Weights of a small image VAE: 7M parameters.
Rows from block 2 of the encoder of a small image VAE, named by matrix and row number. Rows with one number within an expert belong to one neuron, the router's apart. Each number is 128 + 32 x the weight over its row's rms, rounded and kept within 0 to 255. All counts start at 0. Numbers have three digits each. After the name is the row's rms in percent of the matrix's.
After each expert's rows are labels from the 100 images, of 14848, where the router gives the expert most weight on average: "colour at peak" is the nearest of a few named colours to the mean colour under the peak. Only what is clearly more common there than usual is listed. The data: crops of objects in photos (Visual Genome). In brackets: how many of the 100.
# router: router (encoder.blocks.2.mlp.router.weight, 64x160), inputs 80-159
# up: expert up (encoder.blocks.2.mlp.up, 64x32x160), inputs 80-159
# down: expert down (encoder.blocks.2.mlp.down, 64x160x32, transposed), outputs 80-159

# expert 52
router.52 228:178113150144142119204106091146148154099116166193150097058190120141134097148155173190156113117109143117163092123176085137160129204183137170151188137098127170081152189124152161111145165056077157086139170122129137137085127160089146146135153202
up.0 073:004166117115189137117147145136145089147130131099160126120171129157135156130105115121138157165117122107123151135109141148162131105103119136145056159129129101137157169120104075133109128081171126115127160118119128102139174105170122136113099165
down.0 083:163133140113139132135112168108110118175056128120120162047094128133124079093147129168104117106161149091119121129152157109101156177147168135124238161113174155139206140113144156122130167071014141209131120117142149107102163115096101156097132238
up.1 087:183097159157088119169095094120179162112125129180086100118192118106156087136175153130124067104164132094147107116176089109168132197175106149143190092116107160091114064151136174126173144139081142123117098145128120144094092167092152136141161123
down.1 092:058148117140119144109131109126150127114133135102159168121117105140091215139081102144145071129133130108121179134096170171162122080050134125146118178123123072220035129110122113124091131225188113062122141136114124114189140127135098106132139086
up.2 167:080123136138119107156084125139096118125117138158117115129080135212151163161144129140130152164109156169113109067115124128128111104075154147095182131045135118133093150106133127081145102146121044113189211067091138162105158160148127115179095123
down.2 140:161184137109118131093132141131107147129071126080129147150176105133096000099138138084156147148168094099176142126145126125102156183153103121110142001142113211087255158154126137122110093134115136114130130116148126134129073127153104158118085140
up.3 084:078094108127139112091093123122025079136169125135097111138078124136174168139099108134088245115156119205092116153093125119159115113108127071194131147127126090160103153127119173165055097128115135119167113156132120105215136130109150178150101125
down.3 090:139178122118141115142122133145166132130049152123148154080111136136083078120122148174136107154090139087097093129155135138076172175129151153118152111124162172082224120094141117129169164040069132178145127114194148120004147103146112124139144218
up.4 090:150155098136142112048134092152061116102173144132154099131125120080119076153133138147116226127110088216167101129099111128076111178161119125167103145135109158117181160124145140144074091101098151148169109136164124149146121134132157164205098142
down.4 108:118168112151090138083139105094180083139080122141068131105153120106088054090120103142105124147051107050073126140161147135121165119141099143160183073114135159098200100127140127129213123087067128148136104126105127092009135107138104085139135212
up.5 082:185113152142107117229099088132208169101123141163125106113186129100132091156174161155133006142106128083157100122149102118194119192156126176142203103106116164094105109127131146122166142151099150112113108140125110138062102159069148128137133123
down.5 082:087116111144121142088133102130099088128162128133128143161122101131104212113101097108141123105157116142123170133105163165167131103094114095146108142125108082213019129131128140130094098255176115070122130145099127121214108134128110091145150070
up.6 093:132096140136080120127083130105149107138131129171051108102178094149187120078169137102139140070209149063097114113201095131147138170170132101122178088117104142105071093129151190128178119142056108117130108139139153131118087150133137091096170131
down.6 120:086131144100168141192125167123151169122139127091204152118083138163118192189060127167120063157118132116122134135064136121167121093048138139113151205137165091191093163101085113126058163185126146093116153124138111137168150102068129185088107104
up.7 066:083083119107147125085096154116086107147117119088079155153070111210158098087120103088120183113134137141128140154059152105115125105104114062135109133122134117149185159146123133173095124142166122097192154105109103133163136140129096194138034121
down.7 070:161124131120160126187102133135140157142111135159137111061117155131131118139141158177113140117147172122092074133144111110073124181175184161124169153123157192050160105101161144135184156033069136188134122126194146115053177145155134147118164192
colour at peak: grey (63)

# expert 17
router.17 118:154107095138138113100146089163080103097148150136128181066135095114103165109111111142102150137084186166170105144122091134127093171114098135150132154134113103171144105124139108134176157000132123159159123115081066106119179122131125148178150229
up.8 126:183091132116088123141119108128145200117113139130119120133104111156181040128127166153149102131123124110131077125126081101124149139091134132118181111125130189080143129104178180129182121143090122108126136129113068136089097144110096136129108115
down.8 080:170081135119135106169129118182106242110163150135135138186165132132235143174163177116180114122139154147101100146097106127169113127152126147128185136138118186067118162144154126148147112191110136103125128128140135139166113161106132105147128099
up.9 073:114105153108067111134113173102168130126056126120126171121120119143238043118148157126156130099152127049164119110143100149124144123094156116106178087121130130106134139105119140100120123165065128089122130122191138111106080138116103133100094112
down.9 055:178133120130163068107133113173073193123171175112161215169151120126227163186155123130140171119147172174146150144045142126143121118137120155136207153122127151145119149132127110151131111246093119173131119122159136128192133153147113111161126128
up.10 092:138132109105182129116180089161166144094140161115107103151125110084159141134099129137105169092092096153180163176110063159109100187139096111170109140174095130116152114120136155162114115111132165138084103171129099107165082095117235155114175136
down.10 071:130102112179134147133114095095122089105100120142101117072093082123092137090127154156111098081124115118242167100166128128138095157115167148140143128099073152146108121108168172108166156057152116145141128121091077130106094143142152151144159169
up.11 053:071125148127082144141101190091131116146114106125163081096121154151115116119142160163146088127176136055112134105146165101150095092100181149099137095103152163128057187134124135104061110140119114061129139112173193123123118147170098143064113141
down.11 051:173125131118164081131136122175056186127162170136159168137158123128160165175133134177104140072126133169125156165065160116117119143159126130145240139120156137157128150132140125158129150247036147161129117131153143116210153132131129105144153160
up.12 059:094109150132070133142102167086153111126076109122142112098124152141114094123149160162143064113167123026128124108142173075150111084103178138110176085111146154116050153118129125111102117167097122064129129119174177090085110148136087121069083135
down.12 048:174124134127145074135141132170074206126159170126162178147161142125180170193147123158115149107135155172131171161076158100129108126165129137143234128129140145144125163142130106164125135255069139151130118131170139124207141129142119103149141133
up.13 161:108096133115135131133150117146132204117085144120111112154104124155167113171098080144107167148110097154106127155113081141125168126073100110153110131149125110107132122088119242149114101126108125128129123148121112122129141119102170116141138123
down.13 135:155102158158124129120119117112108160142055128139123160103065115139095103165110096173118111147137139128176148115147129124136187179049142169129178139104152138199123120049148205110196146097074105157135135119079095132083171153124107136139173180
up.14 137:159111135099156150127162210138190144117133135092129148130143130107202116129112164092134102094118119076187212145128126088124112148134118137118095116160120145103134126149103108137118151130145166103055116142110100125149117103119145168000138135
down.14 216:163099153113142161148139138093167194117120116050147175130161128114180113131119151103126083060120105109214234142162134099152105144159117173135127108137111177105132146177114130136109178154120147089102117137141086113187068114113152136099133111
up.15 073:124111140133066114144106137087149106121093113117126151102118147125085077111150134132132048114155124045107113115130190056133131059107162126129184083108136137112086122116138106121141114187105123097137115128142160078068114147104041086095046123
down.15 055:164159146112170104157114121133109201138153135115186156142169161124129139171141116157123149152129137147094171147080162121155150086129122152140199150111194153134123184148095098143094114255097125128109131138165140113211136131142102093129118120
colour at peak: white (80)

# expert 7
router.7 131:141107085118133122104150104153104120104153147115134170089129095101119155133092117145093163116062150167136147149130068151115074163122068130144130137135108081152137134116130118132112145000100147161102113124107035092149178104126190182125170212
up.8 076:106094144127073104155115091107125102116066124132131108118090126138093057112138154179138057102152103054109114125135167104129145070101173120140181080116135139095085134111152181124139108181058120088135119138154144091066106139117079059089052128
down.8 058:200154170116174108160133123147083182161144130156167177146177162135100139149149122134171134130166150143092138143081156144151163074144119156118152141130192151114132128178099107125170098255128129131121140138169198125186174169110071097138127109
up.9 126:132089114118144144148152110160125169125144141140100090163100116140161118176099089159095159123107102198064068152110084071124148142118069104145139144147129105110144121118131197151104108135057147137107127148075065141132161113087172176145151102
down.9 090:096067137161098146167094102107150190162139087202120056141106163107140110153108112120108145158135132149027068109163116080149155143092112112135088128114155113100104153125152169120075128049145095118102118151094072116090149153112133145122112120
up.10 126:080174091089174125102159167166171117111150160084123156152132107115143168148085111135111151129090111140133165156106105194108114157102102115140089159157104095174155122094100074148052123133143167153108112149136113122146158079109179167073150124
down.10 074:038152103099090148117121153111185072118105115072139103099092127136100125106099141123121100155112114093108135105178126148112107139101152088121072116125111083147120149066098105120017164039155133087119124125131113124090087060137166139097129126
up.11 072:101088140132071103146111094106118094120062122134128105116087120141093054093140154164141057099155107056112110121133165118125139069104167120137173080117130133098091130115164172128147108176070113091145119134152149094068101137128075054102050126
down.11 054:205149156123165102148134124150065163163143135152161179142174142131107144144144117137169140113168147148103138141077152152144164078155117152126161142127187151129142121176107114126170100255108131141127134145162199125190180176105072105146133124
up.12 065:117087146139067114157110080110111105119062116126121103119099126142101061105141159161151065119134104054138127122135154087150138069097144129131185080117149155091078146126164192128169112164077107085136125121114135094076116149122071051119057110
down.12 050:195124148137186100148147113187062193148122157126139169159168138130132163172138117149166141115132138157135161165053143127154142100147102176119196150140165155118138135169125113144171087255079140148134140117149158132180201169097076105158132133
up.13 103:129139089111169135091161123169140134108190155103098124154139105106154182108098109091105176114087115189153153155108071162104077170142079117145073154160097111144152113127137090152110121113203161163113113145105093133171122096123193182145190115
down.13 065:076090091136085143091134137123152057108103134150085076101085089126121101073116135140092112071110106120174120116173109111082085194143134079140121106135075102144132100105185164134109172000113145144142113120084076126092089095136171162112142157
up.14 062:113084146140071112146113072108103117122071117120123097113100138139111057098151154155142066116149109066122118118125156090136123052103153129134170083117135149085077137117169190120170101164093106096155120118138153091076100149124085048129060116
down.14 054:212143162132182094152133111172057180155127155148153176138166130134117147161139121165154134108136136162110133157059148138151163108148113177127183150125192157132142116160132134128203106246078129152134139129145179127183199175099073101153143142
up.15 065:110095149144078112129116110086116113132106109115121119116113145137150071098148128115129094124153125062130153118130175056129120050105164127138138083114126139093053122122157157130204107161130109093152117121146147085086106153136075061098064120
down.15 054:207140161133177100145149121160054148171118145145159184135174138133133155168128114157126132100141139151120153160060163133134155114150123188126189142129186141144134097160119126133195122251063140168133138122143171124185197172111088101146151139
colour at peak: white (75)

# expert 15
router.15 093:176140154185094195166156080139093167159092135138121109105132169156112155176149118134118130152112094201164186112174179130201172154116106128132138127154182164126167165199116173100143149104150152158128129124059111157179174163113132192169190159
up.0 070:125114168144114160192108104117126156163057113192146100100110145135036129145129116144126049131116074131109160141160196120177182082103102111158136081114176070146124131165114150131106135122143122121109126143082133097169185152145091140109175139
down.0 093:148181110098110117094126151115075098111195163114107213160144083134178187053142149091157154125145159131134093139112095177143136179119155147110134212147103174182142132100161127139168139178169133107115128139157127143098088127074104061103094143
up.1 134:165147120139185148148165163140140153147141102086205152128167157112098172118090130118126059130127142129117149090133197101139112141135112186067118162111162131157146121145124076079119194137136130162122154087117109160175161104101093141128190112
down.1 104:159086145115137164176154139141114233134134095084165113118102178126135062142100130110116061115138095146143207131127149073160119114143089112119096163136179133109123133181094103113037129095154142089111138126077113122211177121094104153102113107
up.2 080:156140129110128140141128148135141168108139135215161119132120131128107085129123134139163173117174115179073111110179054176068160142154117100090090128155133125102131139120140156100092121134130132126083136149146133160186086124143156124114146126
down.2 075:144122124146140143057124120124146135156026103141102158147070102128088099112097120129163142142185130122162164118140150100103178145084118177124138013116143139165184093142139152131182159116081138163103126134095087138144126144187064204119153104
up.3 065:100122149160140153174112084111088133168063114199143088109121139133033151159144106133116042155142086150120150138162159124193164142113111105170148089111161104143142213162099154126078124096131122121119134141095131106151163151110128171116179162
down.3 098:168183113107111103080125147121075059122150173109109218142159091132182129062163130102144207125103146124153082130123114195102162179129152161115115199130107170152190123085170132136186117166124131150122131121152149143087090128096110052117094150
up.4 101:105094141158106151152125106115098121157112097238098089108101173132096140139131110145087188066132119150060132114176186088106152102194119129132130096077157104096079076145150174110172118133108109112129135122097121135117161174190106124135131124
down.4 124:129166115133143120133100107130174157090189146127152118144146093129120151141170161104156058174229148137190112120137095119169089150130147118121138067134095151164111145156099124128086168169207121088134134135169124144163070144152143218144148103
up.5 133:082173108101118105074122155159109108110136135108193145108122130125107168089119139134189128086117133139103149094141106204041074132130185122092112141127115147131091121091150109092117088135133108126118142107174216135145098089181138038105110138
down.5 097:080122129142111145117170130155139106131024164142111110129070145119059159149087096159118149099066122129107184134123140130106123170097122113142120058131135108107123098102137158130149108079081131188130118119089134114089169093172148141138187151
up.6 106:161137137162133111080108133103103071126168101170144125124167151132104116137177120094109210168143162143147121075142111119120090122222148138117095134073127098099153097149101093085149116125168098144178151093151152148101114160176150119174094122
down.6 104:156062161161125124182136113155124100124102119187076049113153156132137141170158121138087153085047094152173132120107128093118123120173095113140143116116131087076058067149120145120213115061106127175152130116047151136105143162121185104163142121
up.7 112:070171102097120114055114171128083096131154128115191160108129129114110135077129115120155158096156150160088145092150129188050102129144163113091109150128120139145121123106129093099109092131135114132115128110171198118162096090197118053095087150
down.7 088:078142123125128135100177142150130080131011162165116146132045136118062167150088091174109137119103130135108158139113142119092130178106132112136145073139151077167142082094122154134122142085052151220116112124100136118102161079162136158122165140
colour at peak: brown (79)

# expert 48
router.48 286:165095111182146178158165097160072170145148108147150102056131166111100116127103116133099092126079144191109128145129144093169100196155087125131144145116189136120148140159127116124093203028123155118149135118079076124132194126091117186135146188
up.0 125:075178091147139137084132124117111100160162103079159155088173115108145161100093150114140120096182160064104153118124152129123117184139175224081134185101130207164095118122174094115149152154123143128131115097123097100118151109145079106096127139
down.0 091:146137137113073142182121122147138153107107105164115090155094165115034083138135118128121057143096076132077091134100110112128125074157073055135162030129169077056136142142113150115077086196097131101130126130112175108106121116069101095121090091
up.1 127:197158104104182136088191164184118118127151142107124147172133135102108137141088110123103112147068107180143141151090139114090112160149090121124084142179094087157186065141109104152120168108154157255127110134102116182179150079115172149162176110
down.1 058:081149117096036102043099131087184127118118142096139147141164114137167100108141123112134137138178116067088147117180097156090129076115161127127090185124080142139137136132126128136098082000156085082118138147182128130163075124175126083116123125
up.2 068:065094137158124164175096108074131124149123106132144093086188161138102095122123110127115104087185115078099163131157155103171134121152145138167162092092162159089122186138129127126130120153119124000133133134119104076030152168135082119082089166
down.2 072:151130146154238141195144137140126144116123131161136140110110124128129124186150147147130128136129137155201099127122143108161125156118140136122214087121142145098172189111120142139146154255072160147137114126170131142101128140093158185134130161
up.3 071:141088131175130148173109060108125114148114104155156092092148163110096094149119142146115060085160092080112144122137153101178126127158134130196196076087142177070161171142134134120120109174066142021120111143109106084050143178106115146092108133
down.3 136:121129126126227145129116131125135108119126113155152157133127098122117126129136137123159154120190111148175132122130119149126123085082187141113120140122117166122136206094142116132155100255147129096126120126166143139164115140147132099130151125
up.4 088:070157123093126101083087168053141104130123147106107157074136079150174136101170145116167189122228166064161135095160117163113123049103225147118113111090054162138098155114140120106156101114152110062144145099162139105140097144206106114104120178
down.4 063:145124139167185135191154133140100146159117147151130152057075133134113133150118130186125109102124168151141110138122181121159174204151123134148230089119184126131181148102152167134159190183028153179143111129122141120098187141110115192142162206
up.5 086:103089131136120181188123126087149129171123104119127084106188154134106120108106125119130088102160122065099162138151144108191146133139125158132142078117175184095118160144127125123137156169124136000097138137106084104020153145125076130055111133
down.5 103:126128132109190138147115156144131132121120111153160139160121145123109133192135143094130127142177140131150107123105128089135073124113149098105178069126113126080165184118107113132089120255087148098126118124194147144108083128099174153115119100
up.6 076:133103132175129138164104068102118111157111101174158111094113162120080087141121123145114061113162098098073111122132157108163136125160128115197210109071167155100191176134145135122132097163068132049156119129115117087035134187105099131133084146
down.6 135:136129139134243136164134136121167075104159136155123133111156083131167156115158150129145167117124107142217147126134129159146126092099185168120085158135107163136102174116125113138188125255199145118130135126151127145158114133161150112131142151
up.7 073:118106149163125144165093079086123117119120113132158088091190158123109087154156132138114123078166096098138156118156156100170112107161142140185137049085110153044110167141126132126119098161120126000153116124128118069076144180127126131096090143
down.7 075:138100121169241151168134118133118156139125130161137149091069109130113105133122139171146125115164143170179109129129157125134151141100154142126196116117161166131174216100160139147164151255089150132144113128126111140129167150124090178155161170
colour at peak: pink (48); white (37)

# expert 20
router.20 092:182149157178122170120156137133091098184100118150137122108112133145093181125156125139188113172156125157192141133134122123187173157105097125125128092156184143146152149214113087095150142110186154149128136116078121166153166153124107165160141154
up.8 091:143127149133118159197154121150168143110085113102141088117116161118090148185086134167143084132056090081178181136159149102148153105071120196122141092135164106129059119127108123117148172138100141135082124141096113115127188110147124134084173124
down.8 097:164199115118080140142165120144117129122221141059169152154225114115123150109131145081158106144052133128132146144101119173208125163156124156134072161152106184103156120139122118134123125133220138144109120148150137114077114109114156070113095137
up.9 068:067116121113106096076125150126151057120140140131084078142126055154164065065139145113159091093179058105143136117117116150047099096158130074108106105123096098100120107137119099139141085157124129093170143104129126160164093137188103135169125106
down.9 075:135113140147092098140095131122112099115100135093143124163134130133130165122093098099112173154126144153131134122125141098168139138030140123122104017121111096124102139113084162135083113169109107145140122127199142134162099138082152170147146138
up.10 079:147108144123134162201133155119139106160135083153130092122146144127156147120102127137122039118137102101105166132170186095158169131171103158099139141131184119144086096156102097123135222144080169121116139133088108136145130115085103120095163119
down.10 086:155185102122092135162139114156146176130206142082163148173159107126108085097120147107169119129134135135076112132121127157150108124111152088143076077136128176093176192115154150132056091196178130072124127140203142117184080136171129139137104097
up.11 090:151124140169115135085128089101149086121070107117120154116142094111102067107154109121143102145088115089220186105141171117125138093125121173141130080100119089157170077149109095103193154132162101189122119119101122115143133154233083129145110123
down.11 113:128094143136101142147095117115034056108227121136124072121150144120143255107137139111114206106080167132151102127099082129183104124107151134134095170135104159143070096141115129134214097160224125136128120138164146116093099141088209098123146110
up.12 119:087121115151174138123116118097136138198148103141144168135141093138191141139085095118160090155152176126060122109143132177170173116108127166123144196090156133174151176119126132095132173114122093142119151118111111129142185145161101105148158145
down.12 129:155139130118118139122176138125055122139152134169123160138077166136156132136157128153119225104148143162078059131162096118065133118139157099126110219139154120181134119084160160111114093114085129131131137122169140145168118130108153111133120121
up.13 071:060093102132099116086131117124136098142141145138084080136094057155195075094109141131168098113164071123136115123127091138061102091129130110122133107107111149124127118124135107130158104149117121078161139108099095149163127137216095138171127113
down.13 079:192144158140089093159116135148118109086101145083155128160145158133107156147102118124120168162086129156160123111135136093173142160049128134117096035119132117116102109102087172123102127162109107152141133122201155141147096130038172154147151129
up.14 074:125105145144174179171143145132107173204107105137161137139124170126093230183064102102146089179109176148104139116155126120201158129083104156112102151129183106163141163147101108091097191117169122123105155128091102131097212117124122139105164134
down.14 098:172150132125135145125172129144062161139154118173139144116132155129149046150179132128125172111111106164117100134147119133061138131207116125131110243139149139117188099147157125116115103101119137129121133134094114135130176144158109093130069118
up.15 107:131185078126137094097118120156139153106188147118183170102148143109144124135131170150158151108161174144094085112133124218066091130153196133117140178115117168121107153060173091104104102120110123160128133115191164127138117084152133090124125130
down.15 095:148139122117130109099140132158153119118054162160138197111118118107132105139152156164136111088148171122140090130165154135092140201170154155119216130132134111125148114082170139139184187118000162175119111129154145133091103114123126127114146181
colour at peak: brown (70)

# expert 13
router.13 261:119171157106139107099138188093150062134117163143134163033164115167160150113158100128150180140137203116164123117178110164104142167118172165128121127132110100172138121098105133106182158045137118141119153120160149114123126132171138115075156224
up.0 093:099139116153110098118065140131088093168178129152154125080142126180115218103139132100146138114141143166087113068139131150127115132166146127081112126029127113137085118125151103072157116127148079143231192016137178179131132170137132090231112150
down.0 133:158087136140108100083158129142114124128092121155083138126089109132103091118171124105138100116145136147169159122117127129113104103134134128117133093134098133095132081148146114109192123076182119181159139096072141138099172141175088085157152113
up.1 106:114132144116108142138126193121132069197132084191208112046160180120085223137117114116125136088146163109062143089197148124128131115214133132043091082135149082090103084148097093076154157128146138128107140092133166151084137103156151094052164127
down.1 118:161098143071142138141187183159145208143086130102132171146089116144173000137162164110151052096188101131154181138138129119088110126100121081110147113156119165084231186138130104113054128075119150097129141107106144139200155106144113152092148128
up.2 093:137118116166140161168064132111108156149170089115142113073145190125103110100150121111095102127135146154089144117138181081197084122112136123121142140081163130135118158183144122103068141143156123079166146101098118116141144177095094174108111160
down.2 079:132126177157152144132114133133138037134055147192121117071165145141102177101145131167107166082099134064151139126162167148098198160180156140129156153117181081167130095130112181137178193090062154177137139124140148138095126129171128110138140213
up.3 087:075118101138101116107118166105133053208147102191110112074114158111140217138117088129114176061167167115086115086195130130088110117192147125085097078142115119092095087117143110081172123130143120158125114109146153153104128129190158128106205117
down.3 084:178132126107148131160185125144097224132107122102152163152074095121135000149152168117162042174136103166147137124123114128140128141081098130120131097136129184091227162135126082092082132084147126121132137099051111121143170118111097153126129112
up.4 082:122139150103118122100179211105171112137061115093102167148131137120186115124134092088113155118139171111179204097150127124093111145109143159024110099162104073123140094132070102092115166141128134190106129088149138182163106094157133157089187101
down.4 067:099148106078118132189137155136105177151224114138154117154082123139124133166123156115166041179157135171040083133126107138195078152129115090125120066132142180105124175127130085101061096126157126048121147126128141119128127122071136144085136083
up.5 078:152166201089117099133135126114181177059098164117132159133153109131186043179179174132136132140106112097136087170113108146109128169112150119166157139139105111064122155088113166178143100156067125077116109167182161095117090150077151100091083148
down.5 097:098115108154081111109097128130107067115158128131067069141145128140116224058114087100131199118092098149148156128108126140136140060147100112130082148126107075141049072160119097145145080235168116141143128134095137134109169132127115069149074091
up.6 105:195155196134140118141131142102160126082129130104081140172187123154143111138185121100129149183061134101190105109103103136185162122123082184140120122111110128104128078153073143105201123135170116106120161116132128138073108184091167139151067095
down.6 099:067072129144100106054091133105140102156148108140120111142141131146175164171094096108092173086172132133100117116142119103103094086168136121125137085106113085078094159119127140121097091155022103103143134115191114145111117161136170105129168073
up.7 134:145120112171146182129093122114112148156122084096161138090141149089110060113122125124111113096158130090123178111136216083179125116131098136110144132093155166152193159187135114087073159158113165100091132118114054108169134137112080227073116111
down.7 114:112118149141151111131136125115100015122160135139076116125195104130189200118180134107118201087068126087151142140128118166168134154151169146152123167136078168152049131116118151136207102080149121122119114146144140122118087149132175050130131194
colour at peak: brown (60)

# expert 31
router.31 236:108120136109149167157128125110139148181100160136135158088118118171149108155104105182152175173132152149086087138175109160148172153092107155132154173126214162188175188085145150119105145046084106103121169130110092136130185149157090196122158207
up.8 089:129145049087152099096194122151132124116164148058128161137123122110109185119110114132130132153061134129104110174032122150086120109123126115192084160179059090166123119107139116187113129118185155142111054171152130063106127042127157126110108125
down.8 091:062091121119080127098157115106192147132067152139123156155095099109177128154085127147133153146132141135106108138172094119126138161118150157123088062148116121095149180080147163151147147037092140119092105150162079129110121122226141177105185129
up.9 070:141109181127098154248100134074110140081140134170124110113125143141119159098171134129127096116111126124115120127192129130179125113113155113138138095098181130151040137122147144127182115143189107094139141135109139100120117163112087024079125142
down.9 122:114158121116172136108161152141118077160090144092147150103162127130144098130116151135105173085093123116172139131128170127076148180176131179111151139139129138109231171113130106143150145170046155165140124122147125143094175108167127147121104205
up.10 139:125132150141139101188124166106151109113153112134121078138156176142139184160170112097093153166049148134178118054123122110225097138134137163082087095072097066102060105139045124039129125150173119117156158078140140162069131138127182116145144114
down.10 114:108104117099180156139142149140125174177085135106152172108091142145133037124073132153123111073219153121076127124131160117075147205116138112111192162118146175119226172100180153129088142116042119111139137118162134136156140124132101205120180196
up.11 101:107108120186122163136065118117133143166070149119117098131117118158103153101117092150153129173168137130169149075179121139176149069104113120102121102054184102137165139138085123041082144104177096126152182082072103157088176143178088180215157143
down.11 124:160147112115146140139156147130077143174130108114171184122105128153112041110079095126143115173116121135087091111118147155112170174114091110112153204112195127179227163107121104105081143079091121160143138105104128129137143099047061115145081166
up.12 063:127135195101104119163093144040184117111116128193117138122122118149156033135160154165126139113217099090109100115188131139081155121124145103112187112100224149095171158119106146111135105168073120095144151122206144134122084163136077136079090131
down.12 093:115164129120185176100115150132069108147132132091132111115112132144099238092114166137149139122158131113183176142134154122200130057118147165111151149136140175210098135171126112152139140255156130144122150137101122155166185132157131178100141144
up.13 094:136102121156131117124136102236061178104093160157126104152116131139140136149133106121147150175045136218125106115140098151123134118105111111116047117124105099111118137100155142123111105075162084153140152124097134169139168143120171072222161119
down.13 097:133129125157128085089151121103152102129099131125120150083129104096159009132131109115096152111148102083108115117113168114080130113126146124141138140113112121093194124115138064110153103000057162190156090114115138088093168123135099104132049147
up.14 105:137126131090119116165090130142128150087112144154140143125096105151054103094132157158166034147187108155109106131154116174098153111095156084108153158124204106192132155110146143131081117157169108105132155130133179131167087092109058077125099126
down.14 106:110092125131131111125141129115144074150189102103071107173181126121197146141131110085107195115047124129097122148100132096189066098174117159143084136131079099094072092138131111144164090186114139096128118131101108130109135148113162096117062087
up.15 117:114119125142136157075139141180119156158077142148125119145104116151110155127104075136147145172189129202126137108152109145081157118098095086080066128133183073183144142123112135092040135088145103154138166101117129179226130115140130196206211129
down.15 094:182131132154148102136118105098129131092163088088106134111125105115170064108127117104126102168125090086124115125089144102190126123096103127152154184093152152155123089134122080104142131021102155129150113109100118092140112144000099110133014080
colour at peak: grey (62)

# expert 50
router.50 248:095144100113148126115130125155059088172116154141180092020115122164094179107111151216146146088136185134084132124174162155104105164124153109133148184106132147182130168104164129101119129058120129105147160106141149106125201113170113115112203218
up.0 135:137088138115120130174080103135114215069079142119146094174120112168140055160136152150133047128072060107158098139136086128165127147113125136136208114125126162074126142118126164147089114167071136089111142144109115134112080125049168124104054074
down.0 123:031127092132135125044078136100118052150196104118106092106143103132120190069127088084132179087188141143102160130153144148105090074153147092137121118126099097164076143137141111143105081118147123109126121147156135125160114131214132154106106152
up.1 067:094130109098099115088163150143086078139068155114147109113097103180118152132083134208135141092110053112107137153151164144080132139095151125116168130151126144160138140094151131132129095167081125105120131124169133125108184114143093110087151151
down.1 063:175110132118094126159151122116118176112153109142129155174166148104170022158125136089128190142141092176129088126092109086126121095147103114127083090141111163091190174166109082123096094199166136086118134146109111146184103142062145168124068034
up.2 108:126101110126121169161139077143127189145162111182116063145107122121093127095110144188136070093159098182067051123159121131082125135172113059100155152122152141106125128131161149102134140132106144120085147142086111170146126127148089133143180104
down.2 128:115144141116189105137069143122099139071242133069143071139167117141190211168184139083118158129134137125188139118131078143208101129092150138114156164120079161126044165120114152117100063134125115069123132127191142140161078137079218125100101134
up.3 091:116130119118117142111103136128091160147112128150140126133079113208104124117108112150145158149174112171114089086194094148090165104089125074087096172117156115207142152121133149075088123129132087112096210124127135161164123120150085134130134130
down.3 098:151137133124166112154159114163137122085119138088100096139191140129106034159125157112122144135038076096143135130088130094137100168166100146132114089122109167033154134124127090115160079062113148113146130102104113129050149120062127109134044101
up.4 122:124102109118159149143136088140090167195168133127152120172133116115126119118098142142134072117128149137055068161102109128138125132159129157143156197142134182118143142116151128173140131132100151118101109157072092125119159118128077116122147115
down.4 106:069085117134117140090064135118137123120133121137126068117081129150087197086143104107137117119215151157134164118155123131101082040098151073125097082126118076151079116159119119145077134111231107098141145134140158144174128127207123179132167098
up.5 073:095156112096126112097164164141099039126069151117160105098098111168105159134082133203133127101105042110112138141124193145095131143100148104110160145147132112188148148096140117115089105167094145107135143114175141124114185110134101118088129153
down.5 073:192110139114092119161165129124127177120142119146102158178181135110200000148151151087133211125134088157143102122105101098113136120166109110118093105145100178063208161156117092120135076190146138087118133139126122148178086145073149143126057066
up.6 184:119106131149143113149110122125147114140170129120134105114150186159192140234139125148106216141062173126103087076113130119151107140142136173115150139051125112060101146116130129089162111133085078131173184098146129164089177143120213116199126122
down.6 136:123127122120125151085108123134039137117103130138153118129063095121059190105109146107148060146225122115148137143141094137203133173096127094139150099146139137207147115144110162136051138121111145127107113145141127108160066110108147169114155099
up.7 087:115122124100120099124143249136126045204179125133142151089123155155156154121138118073132220113147199135088113063169129141105107128172141094075048148107124078132111146126130099069108128117163119113167183082172170154122126119161166115097151156
down.7 105:188090156076095127202181179169114143158085133138117164141153156140169062122170182073160083099101124091119132127127129115135144184169121106093120133140138152067202115128125078104136183026128162108139148081109171148077123111053104067098095102
colour at peak: brown (62)